A small model that answers yes/no questions on an image's attributes, trained from scratch: encoder depths [3, 6, 3].
Rows from block 3 of the fusion encoder of a small model that answers yes/no questions on an image's attributes, named by matrix and row number. Rows with one number within an expert belong to one neuron, the router's apart. Each number is 128 + 24 x the weight over its row's rms, rounded and kept within 0 to 255. All counts start at 0. Numbers have three digits each.
Before each expert's rows are labels from the 100 texts, of 14976, where the router gives the expert most weight on average: "fires on" is the input token at the peak. Only what is clearly more common there than usual is listed. The data: regions of photos with short descriptions (Visual Genome).
# router: router (fusion_encoder.blocks.3.mlp.router.weight, 4x192), inputs 0-95
# up: expert up (fusion_encoder.blocks.3.mlp.up, 4x48x192), inputs 0-95
# down: expert down (fusion_encoder.blocks.3.mlp.down, 4x192x48, transposed), outputs 0-95

# expert 1
fires on: "wearing"; "sky"; "shirt"
router.1:095123130124100103117086160130093139144126099121110163123153161120131121144123126177093140149135136119119134142133146100128119118163157125131111169132109125159105166156106134169124111168153135147113144071119092126136162140151124131143161124137085164124090113109113110178105131144118137119
up.0:128127096152087054131112134156087184146156133130112130105138116100168128150099156137093156129115093130133120091102116105140079116133120101161128156155133111144152132139133165146108103144151139116120125096071117138145117150125153109134164158147114132095121097104130082140133157122129144107
down.0:127118141085108162112103139110148160153078120132102154121120141149125123148134130128187119134131153115094101136103119146134146078141144105156166113117120109117108078077100089107153128135114165114105128159160133120096142108164154134123106145133137138167141151128120146137122153115129072105
up.1:133099112161129135161161098121128136152123128102143094150155127137158137148133174134121149103080096141129133105164073127184116123112121090165086105120135090098170124126140139142096121119135107131144090141090124137148133143111158140149126163129147105118146118108137067099141160192144124136
down.1:142119091129104121121121148134106110134132113134120151080148117135156160128112174135149136125094124107177098106129097132140090078136128097154122100120143108142124118099126151133134152147144175093100158124099114162170144166125174170100156130182095124105108109127132104146127166154136147138
up.2:146119165119168193157159133131141110125104141100164125167083117142105118120159129110128101114134113149141171129132129139120165163098114122137155126098151121084130141130146101094162165107116082125158121140130135104091115083137132091157128130091137119177124161146121154091154135123082111142
down.2:165142120142156138161115098136124094122132176143161102152113104134109120121131129103146103083130112118109129167119140156095151141095076136122153127112167099103128099118159112104166153100085133133117098154130162122110096107103153113082104107116133108142147140123106158110165156112119129151
up.3:136129153139150165179150104150131135116125144137178102128086121138115131105142142116103082100095124171122156148139120158098155151096117117140108105105131113135155142127134119146142155088084087101165106138084161129090129103118142110149131143113180111153137154170138154107171143135111128143
down.3:172105106152145141148133114144121113114129171162165109117144109101148157152118135125106138101159140132147153157140123110123097119106097091133108152071154071137150099144133135148140115113114119102115104146107159154133106124129185146149144182148166096146167091142104137121156154126132123147

# expert 0
fires on: "white"
router.0:111085109162175120146112063148139099121097121133155095092147133155154160151162127147124129090143153107152132116132120131146101088116130122138150125112115124181120151128120138165121145088101183142150085109153184168144139155083127133107103132151108120143115111114143110135167132108152133135
up.0:121141117150163133130138113146114105123146133185136118141170130101091102140163150145123125104145126082109147113096130115139153140108124123131141123136130108121107116113144159122118159084107141112127080122169136110106131133127156103141131131098105118145105129107138115117122154116171143138
down.0:128102123135126122123108111128125157142154129121133124175155131140132061157116107137125187129119129120147125126186146083160141125136118156200107140151128136088126137145137144140071103123122120160112128124124136065105114123118115077129117107075129136125128075123167105128131142152160120116
up.1:146122130161141087166099108162098122137141147147164101116140113108131116129141131155072128103110127119137141125114153092120123131104118115149144170159145120159125146126148127166113137099080128160138101102142148135124110125127143094124120131127096098162082128090133121130166136134140142106
down.1:167164121107126168139127093110180119123110144127121109151137092127107101097141147103164133114115098152118123130133136132125131138103097091140145090115165076082127100119169108098126103103127112119142113155153158110094100111118167108137103152114166111147168138176149171086143149121122145136
up.2:146132128166143089167094102172097132145145150142173111108148110119144111144129125153079120105116127117140141124118149088125114125101111120143140157178152110148123139132147129165125137098083123153125092110142138122110112135125140095118120143131096098160087117097126117140160143122133140107
down.2:156150135119155164139135111122160132124120163142143117150102107137107114120152148086154106109122099157101131129138127139111161151096084102137150107112163077084136102136162110096122101105125102146142113161141152121079084111120163113131093158102153089137166136166147164088142160108108139143
up.3:142163139133159114116148110132124144118144152157128146118154103104126124115114140138087100110165109101125154096093114108135119123104093122151155135122179119118147087106179159115160112105096146119149086114177162099109081133148143079126143138111049114151146108095105136101160144104108151105
down.3:121106122143124121129113117135113145135142126128131120183157139113128071149116105132118194127131137119139106139196166104146145136129130169184104150164131141099138123162137160139063110125104139173122125105114134066106121128118117082135109082086135130131129084109148114134124138142176139121

# expert 2
fires on: "blue"; "brown"
router.2:107135077136161121125084092127138126126128115147122120115125153122129115133104167127140090116138096108165086143137169116153127093121131095172112129116118085139149091137105180136158154118115150135104100148132146124111150146105175117077056172113150136141160140130137136108127176145135142137
up.0:084106132145125110103104087118176189134103096126107152137100178148160131135109153159134130125148102129139131100146128145162109105125150095168127127112114092132183104128112166149131080143163146109156128109141135149110139128150162125073084165110148162104157102118181109095113168144140157095
down.0:151123154165155134164152112147127134147095159109159109128125090104159126114133157114117132092120139165128161122105090122115113144093088155094141120110156197122163150106161136100111144088102102101169117125097172137136088114136096111136164104126146098177105129131146090115175080136112141164
up.1:095108125141125103115125086131171164152097104118109122126094163164172140146123162146143135126143089121142120099156113155148113112122142092152128130119110097133184125138106165145140082149164145104147128147120123135125127141137160123079110148116143149098157103153153107084120161132139161089
down.1:150137134168127135150158114130130132121108149137152104130145114115138104130152139117129127097118153151132173102099082116119125170104106190119174112130172172099181154112161124106134172104106095080176121127088137113147110132132109122162171078131145090182111108128150107116148106118128139153
up.2:085147151104102120095147152093142164120100112128091150100118138147165152116133170131119095153136105154152161111129127150124089124158151098165153132102115102159171099150098165137169132152171154113145124108093111154106156127169163140126136164142140152112124124137145129115110164107098132123
down.2:142193145157123118139170106127119158139141170162168099114150094090161132144122164127113129106145137161163157082089089123108131186101098124111169129111144144102166144109153144143137152102102120111173092138078152104134113109130148105165169105114135116181128131129151081120153147138106154160
up.3:093140117114121136100179154095145139102092114116093138085111148147163158106154160136145080157108112123139139100141100163116111135164130097158160102082103096156158135110101159115136132148163141098174125119105118167121153131139160122112118168154146145119112139127171125111120152138113141112
down.3:159150153147135129150133122151129136131108125113139102112153107094162131099130173126111130099130155132163166066116082138151135152109106145129165135107169156098175145112161168109108140106089121077181106134107142118152104124098123104148182081086150107151135135126145109122167106128119158149