python train.py --model="model that answers yes/no questions on an image's attributes" --dataset="regions of photos with short descriptions (Visual Genome)" --train_examples=101725 --image_size=64 --crop_scale_min=1 --horizontal_flip=true --translate=0.06 --cutout=0.4 --questions_per_image=4 --encoder_arch="convnext_v2" --encoder_isotropic=false --encoder_norm="rmsnorm" --encoder_activation="gelu" --encoder_mlp_ratio=6 --encoder_inner_norm=false --encoder_patch_size=[4, 4] --encoder_conv_stem=false --encoder_depths=[3, 6, 3] --encoder_widths=[64, 128, 256] --encoder_kernel_size=3 --fusion="prefix" --fusion_encoder_width=192 --fusion_encoder_layers=7 --fusion_encoder_norm="layernorm" --fusion_encoder_norm_position="pre" --fusion_encoder_activation="gelu" --fusion_encoder_mlp_ratio=2 --fusion_encoder_head_dim=32 --fusion_encoder_fused_qkv=true --fusion_encoder_bias="all" --fusion_encoder_qk_norm=false --fusion_encoder_parallel_block=false --fusion_encoder_inner_norm=false --fusion_encoder_moe="expert_choice" --fusion_encoder_drop_path=0.15 --fusion_encoder_num_experts=4 --fusion_encoder_moe_every=2 --fusion_encoder_expert_mlp_ratio=0.25 --fusion_encoder_experts_per_token=1 --fusion_encoder_shared_expert=false --fusion_encoder_positions="learned" --fusion_encoder_connector="mlp" --residual_init="none" --optimizer="adam_atan2" --lr=0.0014 --beta1=0.9 --beta2=0.98 --grad_clip=1.0 --steps=11400 --batch_size=128 --epochs=14.3 --lr_schedule="linear" --final_lr_fraction=0 --warmup_steps=2280 --weight_decay=0.2
Rows from block 8 of the image encoder of a small model that answers yes/no questions on an image's attributes, named by matrix and row number. Rows with one number belong to one neuron. Each number is 128 + 32 x the weight over its row's rms, rounded and kept within 0 to 255. All counts start at 0. Numbers have three digits each. After the name is the row's rms in percent of the matrix's.
After each neuron's rows are labels from the 100 images, of 14976, where the neuron reaches its highest value: "place" is the part of the image that holds the peak. Only what is clearly more common there than usual is listed. The data: regions of photos with short descriptions (Visual Genome). In brackets: how many of the 100.
# fc1: MLP up (encoder.blocks.8.mlp.fc1.weight, 768x128), inputs 0-63
# fc2: MLP down (encoder.blocks.8.mlp.fc2.weight, 128x768, transposed), outputs 0-63

fc1.505 111:144119159085085072194077117076119119167122202135107144169081125143095149166126171127097125107077114169094149132117200162091145133135126153135133142117204147088137154157138166134095150178084129
fc2.505 115:104169112211135098106119138129144104118128124124156137176079104108094199096115167133148099183102148105172159095087075126139111087132070077126146150157162122132126073131133133127200117125102108
place: top centre (27)

fc1.330 098:090188154137143149132115158166171161117137133106134091128180147089095142125130173151181067130111118118126181154069098125171101165120157085091160142115163127093104159048160134145138148154134135
fc2.330 108:075152137121131063140112133129120174067158144217089131150139129154133183112129116123147123145118148138165120176128145156129099068125167166078110106124131093115099099096114095108183103137135120
place: middle left (41)

fc1.110 096:155145099144129126173134137108180148125154144117154151086143133149099174127057154145158123147100090112111148150062138179182155133114114096121146130111132116141113160126109162193148102089097105
fc2.110 092:096146123120114099153121148128141121090174113203113127075163122143146129121149101126179105133076180151121052175121124191140122108149189164104124137129148078148114151128136139095113115123097127
place: bottom left (34)

fc1.713 104:158114106158191142105131133124140192133124080067115075136071117183092117148083164124114089129098128141143127099117147145141155102177108104124131114092127156139104128112133105132216110045129182
fc2.713 091:149118104077114186122127127143108120132119129082117096071156119140174102128115115095173120107096178120093056149129108184118148145138169179174156157116141140150139129144122178144045165109103132
place: bottom left (33)

fc1.127 103:192089114152089120124087120090164090112128153066091170121127089133158200142074186109124121079116122145126182126124141137150102128130192087081130111122085120109113143134159130178122092150153156
fc2.127 112:122164141156129089162079133167134095073151125186141106106159122131160169080135071097145098134069192096128087154102097152152108097189197137124106121169110110178142110124104156131120085154105150
place: middle left (48)

fc1.594 105:099209158104212045123101130101153091115119082158133139095142126170162134159120135158151132161119111155092111113118095147164112174110143114131156100162111111170109148111122152178059171058123088
fc2.594 137:169055125080171207156149133103090122179109152085134118109112101117140066168119153133088139091181072123104143115142174085111119201098114140150100132107082167139144182139105121135071174158174129
place: top left (33)

fc1.109 117:152133108131156103135088102078153113164133121157038135094131077144073127127079113082108101157125127088100122050140144128130094105162143148151093088034093127106045133133164112166138083098143139
fc2.109 139:163134120165136120189068149171169120114182101145180099078157128116084077073122113130169069098098156101091097091125096140184124141175107081123134103191130076132181109169108163102119093163067169
place: bottom left (37); top left (35)

fc1.750 094:134111141154142110098106123117139162118174140146043153077097121074098127112072178114145125159104094096183133131125085140090091134115034210124093156086128125158114133126123094161099121099109197
fc2.750 137:188086126160170161175102132142099146128125152116164101148087104090088042104133161118096107106185073091157177084104137072131088175099050086151109129143104151103154134168086129134146133180148163
place: bottom left (58)

fc1.454 097:207109168122130132161110118115123169125132146151056151084110130109064128150094148123138097169078045108146175071147096173085122124158075191097114154086087136097065182100104154156129132105147149
fc2.454 111:166121106147155175136111131132079100108120175133134088155098096081111094092153162088094119155176078073155164108085123094107089161089077122174117179123141162124151140166078159156124155163153141
place: middle left (33); bottom left (33)

fc1.384 102:123183113135163123110159071103099163119141155143160111168117057116153142109048133165126191135109110113187113148116123140138128118100059130096130143178154144133168148104083119086191098147106182
fc2.384 114:114137107122139111159099174121160141099190087172121134063148107148125133103091069136199091098084184138117067149134148187163118105164169149088146126146148076142132149116132120075100128140087117
place: middle right (32); bottom right (32)

fc1.698 115:092099100133097104136195149196088130122108176118171101176096122132103129100133141092115145109118133119151128103130117124106160134133142062172121080140132195156168134093124070144106093116128059
fc2.698 129:072127113132112118093193141063142142139126119116089172131103129166142167174105153170145153158106143192141109156159168155101145104083117162091147142076154125116076093094174080108135175079142086
place: bottom centre (26)

fc1.182 092:164161070104103121174088124092141119137202145116095136152107098150116120091135180145145153069030066136126171158095140162095083115133064151136168081106161116125080120107109122126137132104138131
fc2.182 064:140115168141148106155145113123103160126081175176110149174083140146161126157142141130058145079184059138142192150139181079108118118094115134120070088105074169105105136141101086131172098160188142
place: centre (25)

fc1.37 092:133159162096117085174078127092111150115129094079077127122135163198104139154087140162164070126114102171133145119143122164094178120123103153136083126101094104148078099126047155151108117049097141
fc2.37 084:139136088115139182093138155121126129162151128084139075092129107085087132109118153123161117168062185113116081116104098148133135127123073119158179163137177097111158020133116162133107197112083097
place: bottom right (37)

fc1.188 110:175141169103119152093146157104140115115127078106095069118143143142092091146130133121090105089125115111160177061145184147093095140120090142153133145111147144149092146113155179152082135110093131
fc2.188 103:133133139227081120137129101156147039137122102095155127155162152138141127139162129125113148152157077122087161063147066111115170160116048097135102123147139140135159189178144159151153107091132197
place: top left (37)

fc1.723 085:173183082117159086123080119099164083131179105139081143170139098180103106110171160178153135086022042150129148107103137121086072128105095108112150121096135080105089121116138132122143104071151140
fc2.723 071:157080141147179167216130144124093092144127141105144118138112097145147080137127122128091118069164079119120159135139185075125107180092091152135066097117061176158159149153078106139118141171166176
place: bottom left (48)

fc1.6 100:135146178108089137180152116144199089105074149136149092103132143135138148143073143130065121187090081109058186112126214136210131133139127146073119146162156169112148131115137150175103101140157115
fc2.6 084:156122094207115147210096107179162116153165114130147085131172127168092076128136109119138112082153114124082146077162106124128139152146077128125119091159121084143193123208093160142139105137088191
place: top centre (32)

fc1.442 102:134106143105161063151151169165132175079167124122104152115083156093123115115116136119158133123082110064103142147162151120155121146139094155067083107124153107121164129164122195153180131110126152
fc2.442 103:107094108114174131165130184100119193122184137148119135125097079139095093116063168156145090098133112156166135145127177118153086131105074141084134139127148107069125121122106081067161170155133105
place: bottom left (41); middle left (27)

fc1.104 102:165194145172102120135076130099116143113103125133075104091187136152103159160112142162099060117119105184081163099139155177055160145154123120147105112067137111150066153059077154137121095151101109
fc2.104 100:147084127119106165083184104118118117159085140055112101120095139110108110175137172136125167155109153146132077136143118136081165142068096143177165169072150161129109068134134148169107177098131100
place: middle right (27)

fc1.501 109:124103125090164096140154202170169165135152137132108118126109155090141140108102134110132124125110120066095131161147130137160126167136090155070099107149131109143171138173133124166190132120123161
fc2.501 098:106114085102154144150121194091134192127190111142129135096126078143082103117054156150165084099140128158142119133135160141163103138116094141074154149130168093063128112112125097065137181133106088
place: bottom left (48); middle left (25)

fc1.28 119:123074103164184114118184116155141138157126069077097128143105080100125177099130141057141159090109124118069131111083129121112104109060120143166172075125132130211135097116171116113092150127102100
fc2.28 117:099131144149102112087188129089155096164109098083109176132091135160136191168104113179155146146092167190132085154154143172121157097117119148092163136094159138155075086085193092110143155068115089
place: bottom centre (33); bottom left (33)

fc1.193 098:067181164127138097125118147160173149164136138111155116103132134070124116128122158173150087139131116086125160142081108112145083182159145120097135132120197122103133178100162162153118129154124134
fc2.193 102:087145146089136091112127146116108127072147142168093132108121113134152174105115087124172115154078189134170059190104152183122107080108188173109142151107135128170077104068129108108137128141128112
place: middle left (44); bottom left (39)

fc1.679 092:087207135110173051055137133152156087150159102157152132133127107187152129095174144137143119130108106143136114111083130126108090174175188070131156144125083117151117170123155102133057140088147139
fc2.679 076:166083120080125204121153129120120094200114119034152116069129120095124057151136135143124129124127140110090074106137120124111149192092153123174148157121126130156171154129141164148055174124120105
place: top right (32)

fc1.706 098:143180118157110142154096102122204104145050150134147158125112129144144167164098149164066119170134112141022154124102195168189168142098131134070139163159090143157125154113100153124126084136128116
fc2.706 093:157123203172094079129137087164129076119076128119168147168146181131159143152182146138052151169148072121110172100147113069119162156121096076131077089153081162153144173161137129159172061126165160
place: top centre (30)

fc1.603 104:177134147110127087197072129063175194155166111159085118117119091100094129192108122131148077150093107127079125067143119119142129119135074116111079065072149104128077117105091124173153070101131143
fc2.603 079:135111106117099105152126100154150166098143131150097077083158151181136090127133126094184142106106173147107070172158119164108147110110134169159155142113154073139126124159094163143119138123069131
place: middle left (40)

fc1.691 100:119095117105157123146144154155112145156173152094170173150098151149105125116116111135190144091067103120107159132123134129175123109075085092074124130162185114105153132145116176148198177125110183
fc2.691 120:077131083120130156106166171069129180144155129125104147128106090141090104136105195152149124144152100157151139128138152148126121135077038154090158164100198108045110116116151101102146198099124100
place: top left (38); middle left (30)

fc1.334 043:162114129141111120151175167107152085135120113115101137219093090125139147106128174077143161080093128210106156169136140152098161153115118113148124114108164132140143123163137154145112189169065137
fc2.334 136:094133179132121066101137146112133096087131125171111176143114138131177173133118096161134133172072167162159095174117151157136118083118183137091110106113113141166075130073155079097173101130151115
place: bottom centre (31)

fc1.203 101:150143137093100062137094144092132105140123168145074095202072120182147164151151157097099127089134126169100161118148168181136127107120119157110171136117147134127109117144114195146055154170125090
fc2.203 081:124143172222123061139124129135161109126127096144162166189119144148106180143142126170114117135131103149147179101144116097154127111152073090084097066152113120126117130137140087110233078121115139
place: top centre (33)

fc1.548 099:116146141142115115118126124089126109151159171158124160141106151127066127100104115144111122120130116099102122092115187189105104159142113130108153127063080139152051127081116152141082077092112101
fc2.548 125:149122087144114175159099108171138122139146122110153078092192133131113069117157135100120126114150107107079119077153089113122153183140097121159120126159140099094205145193107189156080132127109186
place: top centre (29)

fc1.183 095:107139119160138145122086127131109234182142176164148156146118125118103070109098123128163101112055107132124143154108128147141137145086074091105146140151132169068137155106132163138203175163093175
fc2.183 106:104120082136132148150142171096154173144197097124127130096135092158080085126097158164185098105126121168111110117151145159151129149120050147083153134128192072063147125141145110082124179100084130
place: top left (64)

fc1.487 100:167156098148130152052121155140072108148093096123107168114105129103131109137088144141141150155150115077170149123181180131074126133107141136148097162150063080163170101153117151110140116100160130
fc2.487 084:140113158184106121155101104176119041102111127143152102110176141094167099128172116095121133159121130096097129111101079093117141167127099090157083126158108148154163173177112168151141094148124209
place: bottom centre (26)

fc1.566 103:161158156121151162074111154104179122083100059123077056085160130128146097155116116152144142143127093109142126163177202097158131107086069182123153127171136125111120142117136144119127117117111077
fc2.566 116:166131162198139112155086123178119076116114137123176112179119135111139126093145142111077104135163072087142202095111100069150114155143077081138079105174086166149163160172096146140169069156152187
place: bottom centre (54)

fc1.427 120:131078133164177121127134109123184166184143114133116151079173061105113150121117162082160135124143121121078158093048155122151075136137140125104121078103143106167147129110189144162086077162106148
fc2.427 140:142093140135091143122183097117164117192092092055114157098128165177141127196123125162143169096114160185083083126195139152103188144113137138133161112098128136141112117127174128146102148070111116
place: middle left (37)

fc1.766 089:078170113086117132159133111157211127105081093153130102152121148112156102152105124125094127164126115134111145168124162120196170164058118153092169165182108124161147219126137144155113093148141161
fc2.766 077:147120169172142126150105128157083048086127161158135127167132116113157152124152132104067115161161061105135169129094141083138112161101105132137064140137067211192133191134092128134153107174189172
place: top right (41)

fc1.624 104:165153159173119092121075118097160176114167138157068136122162147081086137155186126163156073090135125101147141091110127134090126155167119143117096112071155111145093168133086148125143089110109135
fc2.624 109:175042155095155177123147135118097111164097152052120113105073119120140088147098124129133146089105156139133070151138157141102132157083118153167152145090109187176109101115110124134093175129146112
place: middle left (42)

fc1.147 097:117211162097225053123092133118160080142115099166147122079139131185134124163098145143140114194102100164085114089117102127176118160135125118119133093179137138159111160109140133145061184078131096
fc2.147 123:164055158095167190151148136113097103184111137075157138115092123088131074160120155152079135117172075116119136104124159077124121199098112099143099121124073166158145177114121111133085153159177122
place: top left (50)

fc1.335 096:166126092135099162134090135091120169133120162127096146107100140157107142131127176123156084136136130094141141125149194196100131120153097166136118097119131123128116142079068153144142097096122085
fc2.335 093:133094158138105156078190105092079050148072152124137132149104146069118125160175140134076173204164083125147124112123124091092157166064090099162112172101157185105121143131161124167143152103165114
place: top centre (28)

fc1.35 101:165134150131116099124143110109118134134116104074036109186142109103135142128148174083100119099110119192102175115113079134045130140152164169202165093106161156135133111144156102095101099154131134
fc2.35 113:117158137126142143115138176091148088148137077124157197078085094097104180118109083178167096126088170125147074119096120168166111119156149112092169144138143143176100155064181099077103142127108085
place: top left (45)

fc1.42 100:071120099050082086173148085109149080107127147152084067183127104155152150138132153125134139122096113156090157121128190154111179135082138156128152111090115122174088128130105154115101114137091075
fc2.42 094:109176124202156098154115176105165124128169076165165184137120090135089194110104114171148076105137116139135152107126127135189099100165090107044131087158136108115121110114149086075166109127106134
place: middle left (25)

fc1.465 092:104202104107201059066124164110145077139136103135119164155115124188144153123152139145149113110125123141101116119092114118110130162136170050147134136075085107155129152123128086122066138048124118
fc2.465 074:173049143127138183167134139127128106203125095030163138060131124127149063150116123147130123082125142126076085121165135132135151200137117120150118119141094145173160172126141144123053149132122128
place: top right (34)

fc1.514 108:150210122101185086133089153090139121129025133173110092103180148137131147157082185179132072120132082100099189123135143146123137158146131134128115131165123124105121158151103135105091125132147160
fc2.514 095:158061150091111156102181123093128143174098119076138161133108158121119061176134157170088174122186067156105149109174158095108162176082101102135125123092133161069113154127168095125136152098167115
place: top right (37); top centre (30)

fc1.550 096:097170150103215047093136149122113078117154084150158127106157098199161169127145116114134152155093080151107126166123110126133105190133149075135162114134068093176096119108152130152048162087123111
fc2.550 084:173080081101152201144163135107094130192100145044114104091108107131132063172107159122119146105144105126113116114146164119082136181087095156187150170093130146127139147153102145157061201129134104
place: top right (34)

fc1.547 094:075065151145147069163170110142095158182146146154106144097130120113201138107082132122095161171093123095113124208150108175181101173115103199188082127159109149140151105134101142088085146122119105
fc2.547 089:143066127103134176137125138140158094180156083071181128059126132093084030140114133167170107133140135132092099083149108128163150177127110075141161116155137106121163132112157134104108128131088129
place: top right (38)

fc1.735 100:087169080123121090094102149140173069145083117177109162129081148134172173131110133151116105126114119110061146137101141129173150154106146118121122129151050084141158171147139151166085118104153141
fc2.735 087:135075221141107105101129110152116073129068131111148155131120172112197137144151110134093153166093147121139098145127107114115150139128180097134108111134071185189109187107140130141126073140167134
place: top right (34); top centre (27)

fc1.528 120:088146123135156089155132114151124096078144136112133154119116133184133153174086122107133115166118128106125112128162157124202151114111141141061107146089134140088126109124105199199189130072121133
fc2.528 104:089132091148171150137138206077129109136192111141133147094093065109091131107079148167171082153094148137152108120099143151165096129096069128080139173132170113110129115105139088061130182123116104
place: top left (35); middle left (25)

fc1.406 093:147141112182139152113098167115130188153148152119142151139158147117155098118086119166111123112060103109099144143099117145148141139101107093103107105136121163103138121128128146130217167148125207
fc2.406 097:119128095088125172125131192096150145147192082123133151086132090125078087120089113171179096124132126154126104119139133175173134144132085146084164143139198102070136138105169109068117178111097113
place: top left (50)

fc1.41 092:167164087139105125113138146140134202124107124108099123157128104092077137121091134100113093105095085111180131114109082128095138197178132150109150070117133138160154193107136069176196089108138134
fc2.41 100:074121110101141108139115174108118165084187142182095122114144100144137130096096132122172086127092157147162093186116157168140097082117155170082132135125160093095112090102124102089141148134117106
place: top left (37); bottom left (36)

fc1.435 104:076207146109194055093120126122147094127135071155140156113166118168155147122139128140167135121122111141085100120114116145123101188112139069137175121150091106166117164097132140172049142057114100
fc2.435 129:176062117088155205168159128109104130182108145063126113093114114145142058166113142132100144072152097130085113125164175099106138196107122152157118134105091157135155166155103137148049177142153135
place: top right (37)

fc1.569 102:118175131131162097053156103116128148136114170144090154103105070061120092082039152168127129182122101084138133123109123154106125155167097141117062121081101134179107116084108118102100125109115181
fc2.569 081:149059156133159122185080138162122135124140143112145115115112112112115061086096121135155090073144135096154132140109137118152086141134116114132121126170116126122143157143079131102157105190097125
place: top left (32)

fc1.242 093:139118137111143125156130165156124179188148187133142135150095166121075127102131134115144125119061098110145158156125125141155137112105093153072126137154189151058148144154132116176199179122136203
fc2.242 123:100140091140156140123135190093146164144177104118149141126110075118060116114092181174157082130141107140142146096127139136174110136121051113080158145144179092066138085126145099076160168117101104
place: top left (72)

fc1.118 107:120093107166191116124176131150140187175141082099135133176094087119144163082140186072155175096110118114072143119067114147129072102095118118143134088146161119219140111129191110125102131118120145
fc2.118 107:107127085141115160097189132082151156191122110068104135128109118181114133170097157153164144105131126187112117138178149166113155121112086155115178147089182104102109060138169111125122185068097087
place: bottom left (47)

fc1.702 096:072170173114197058037131169117132082125136121162155120109147134190132145101141126148142150159106095134071116113123102129125089157136139053123090143109083100144087128118160136142066159090130110
fc2.702 081:182072098090144197146156117125113126195098135062129107086126121127126055168125152125122147091162104124086119112156144107095138194118126143180139155116117138119154180169123164159055172131127109
place: top right (35)

fc1.10 104:089154073167207032104167097155107139139151121137132094118132064136163211125148148123124146132089085139046171171135130141193092167111110116126173117116146135151138130089149142129117114085125085
fc2.10 121:176118106102124200131117123140125093165122108098166120091142119086100065129143119126116129121188079098092137072128096112133142191129116097166151148139133147113166186151137171140070140130120140
place: top right (42)

fc1.515 101:094128122125081131146161148163131163139141121129167111135115144118093126140107116072149090091127096127147113141109108109107150137144099062211123050132129131133170184100116064173184125091119107
fc2.515 138:087110110098133125129166145083107140096151139154073143101150110163173151155112110130143146126094152177130067186138181170107122110103180205103120149082145113133091131103142096120109173102145115
place: bottom left (40); bottom centre (25)

fc1.322 086:169117141108146132168114117105135161079160084144077100106126136103161122122094101124141155096063078085160127171159110152148084188092097221125090109154145125142151163137128099139106127078125137
fc2.322 113:181127093144179174181101158129112124131148135126163108123134080102106064092139142120108091077184068083113182078104123091145091188119067106146094147148128144105180184170091145126106151166136181
place: bottom centre (56)

fc1.295 101:137145134149211006136123117145105107142170104115117082083129118189140177099129123125142146107090073124065135154082117132159095188152136109124151112081097138148105132116148125126069157063120078
fc2.295 091:147091103133125195128155134101118098193112115054148131104116116090109048145137163161111138131180088119115130083138102114119142201090076111151139162111149146103149166124152141134073180108136114
place: top right (40)

fc1.195 092:091147128093170046102155151102097088112103080157096100105170148160151121101072114080138116197113124148132121176121104194132165204107119186167148113136098125151107156123149146178043163099151113
fc2.195 129:160118088125174188163101166109108118156155123109160118113117076090087074097124152136120082100190063088122165089097132099156088187126088115132118152149134126112180167147105138113089167166125143
place: bottom left (32); bottom centre (30)

fc1.367 098:108226072082209069146146115101115134142093088147115108142132063118119090111078147122101169100139091103119177098146163168122110123109086115142111060117080085172115120138131163124118103101139129
fc2.367 077:139144159203132073161100147155159119095164112172144129161107121154120141110091121154139101125108141135148154147124121119157119098153087098098115092163117111138123103150118100084222075144117121
place: bottom left (49)

fc1.433 096:096127180164171095126135165139105201138142174140105191051110141076113139100051138115138136147095075098159146137141091143119100128155053198133099157144159146117152136150110129150129151118158192
fc2.433 127:183093130104167169146111153129126162161132129102183125133087108081061048109114156153102096099200067101135174070115135075164107175126084066132139120161126137069159131137109117110140133170124117
place: middle left (46)

fc1.362 095:110133082105071121169118120149145076102057150179097117104096133095152160071051135148071142172136111106129141161121144149134194196086158174126092156154083128176174158160094117120109120152151176
fc2.362 089:185104196168145117166090109168122101104100138129189129136116146107125108113150115136077125112138107105130149094112112075137120159145115061136081080176065173144157154153105126134161067172156168
place: top right (35); top centre (31)

fc1.614 122:131138135152147070123134128118137143143108119075080125137161126161099182184057186138154099131091074189093163134125174185102175154099102135130144124084123134102094141099090145142177113083069143
fc2.614 053:132101129062080150087184120075119119166091129111087147112119147093158130170149152143133179162155114144126113124141146146074145131129175131145185164084162144062085175123182113146134166093125086
place: bottom right (50); bottom centre (27)

fc1.544 101:134147140172141093062140099102220081154143118079076116135113081110117114107127145086115163148154131173043173149077166153151143151114152185097143125128124145167140132096161101096111069132157125
fc2.544 078:166169155176116128123122131143152063151124072064180162097109120128098178121110071184143102124097165136098117093127088158161144130161110099118170126151116161227136090105163139110111112115102111
place: bottom centre (33)

fc1.587 102:186113168155122124148113101100114170137135166148052170095121130095068137162091162125145091163077044115158190071142113177097128147158049165115126139086096140110060165087110140137129129094151140
fc2.587 135:154114108130159178140110122133081112097121175140140076150113103065118081092164167086091120161169085074145154105079121088110094165085083115175103176129130147122159134167079159162118149169154154
place: middle left (36); bottom left (34)

fc1.734 098:155124149145117113121195129156147100139154183116160143148168121158065078148087134140078153192092076125135178148141189145178117176141127118067118155067110185149083161113143170135075128115095127
fc2.734 083:134149109214083133149110087167145059082134122137134099145196148103166100124197135103126138184146100103104160082107060107103149139113089108146096149125138110130150165174130171161140097108125213
place: top centre (48)

fc1.260 096:109095126176189074181130106167107182124165151136118115101111138117174178129103110155101161114071087100065157168165132150208096155124078161093103119119141167136125114135119122142127144070106098
fc2.260 126:153127106137139162132141131117116132165111129106158130146126112093095058128159170136101123117202050094121193069122103084122113180087073089144115143126143143077160175155123133138123139138137145
place: top centre (40); top right (35)

fc1.66 104:158105139121125123125135119101119162183166145125087069174129103143165137113116158123106149101112106147092155163069103152081127114144114114202129069125129190144151113144148104073110093141097087
fc2.66 102:086138141156138121142147181082152100152146098138140198123083098114111155135113153184154103131138113144153139112117145125158112113115099113055117119134135127129102172088154059074158143122136123
place: top left (62)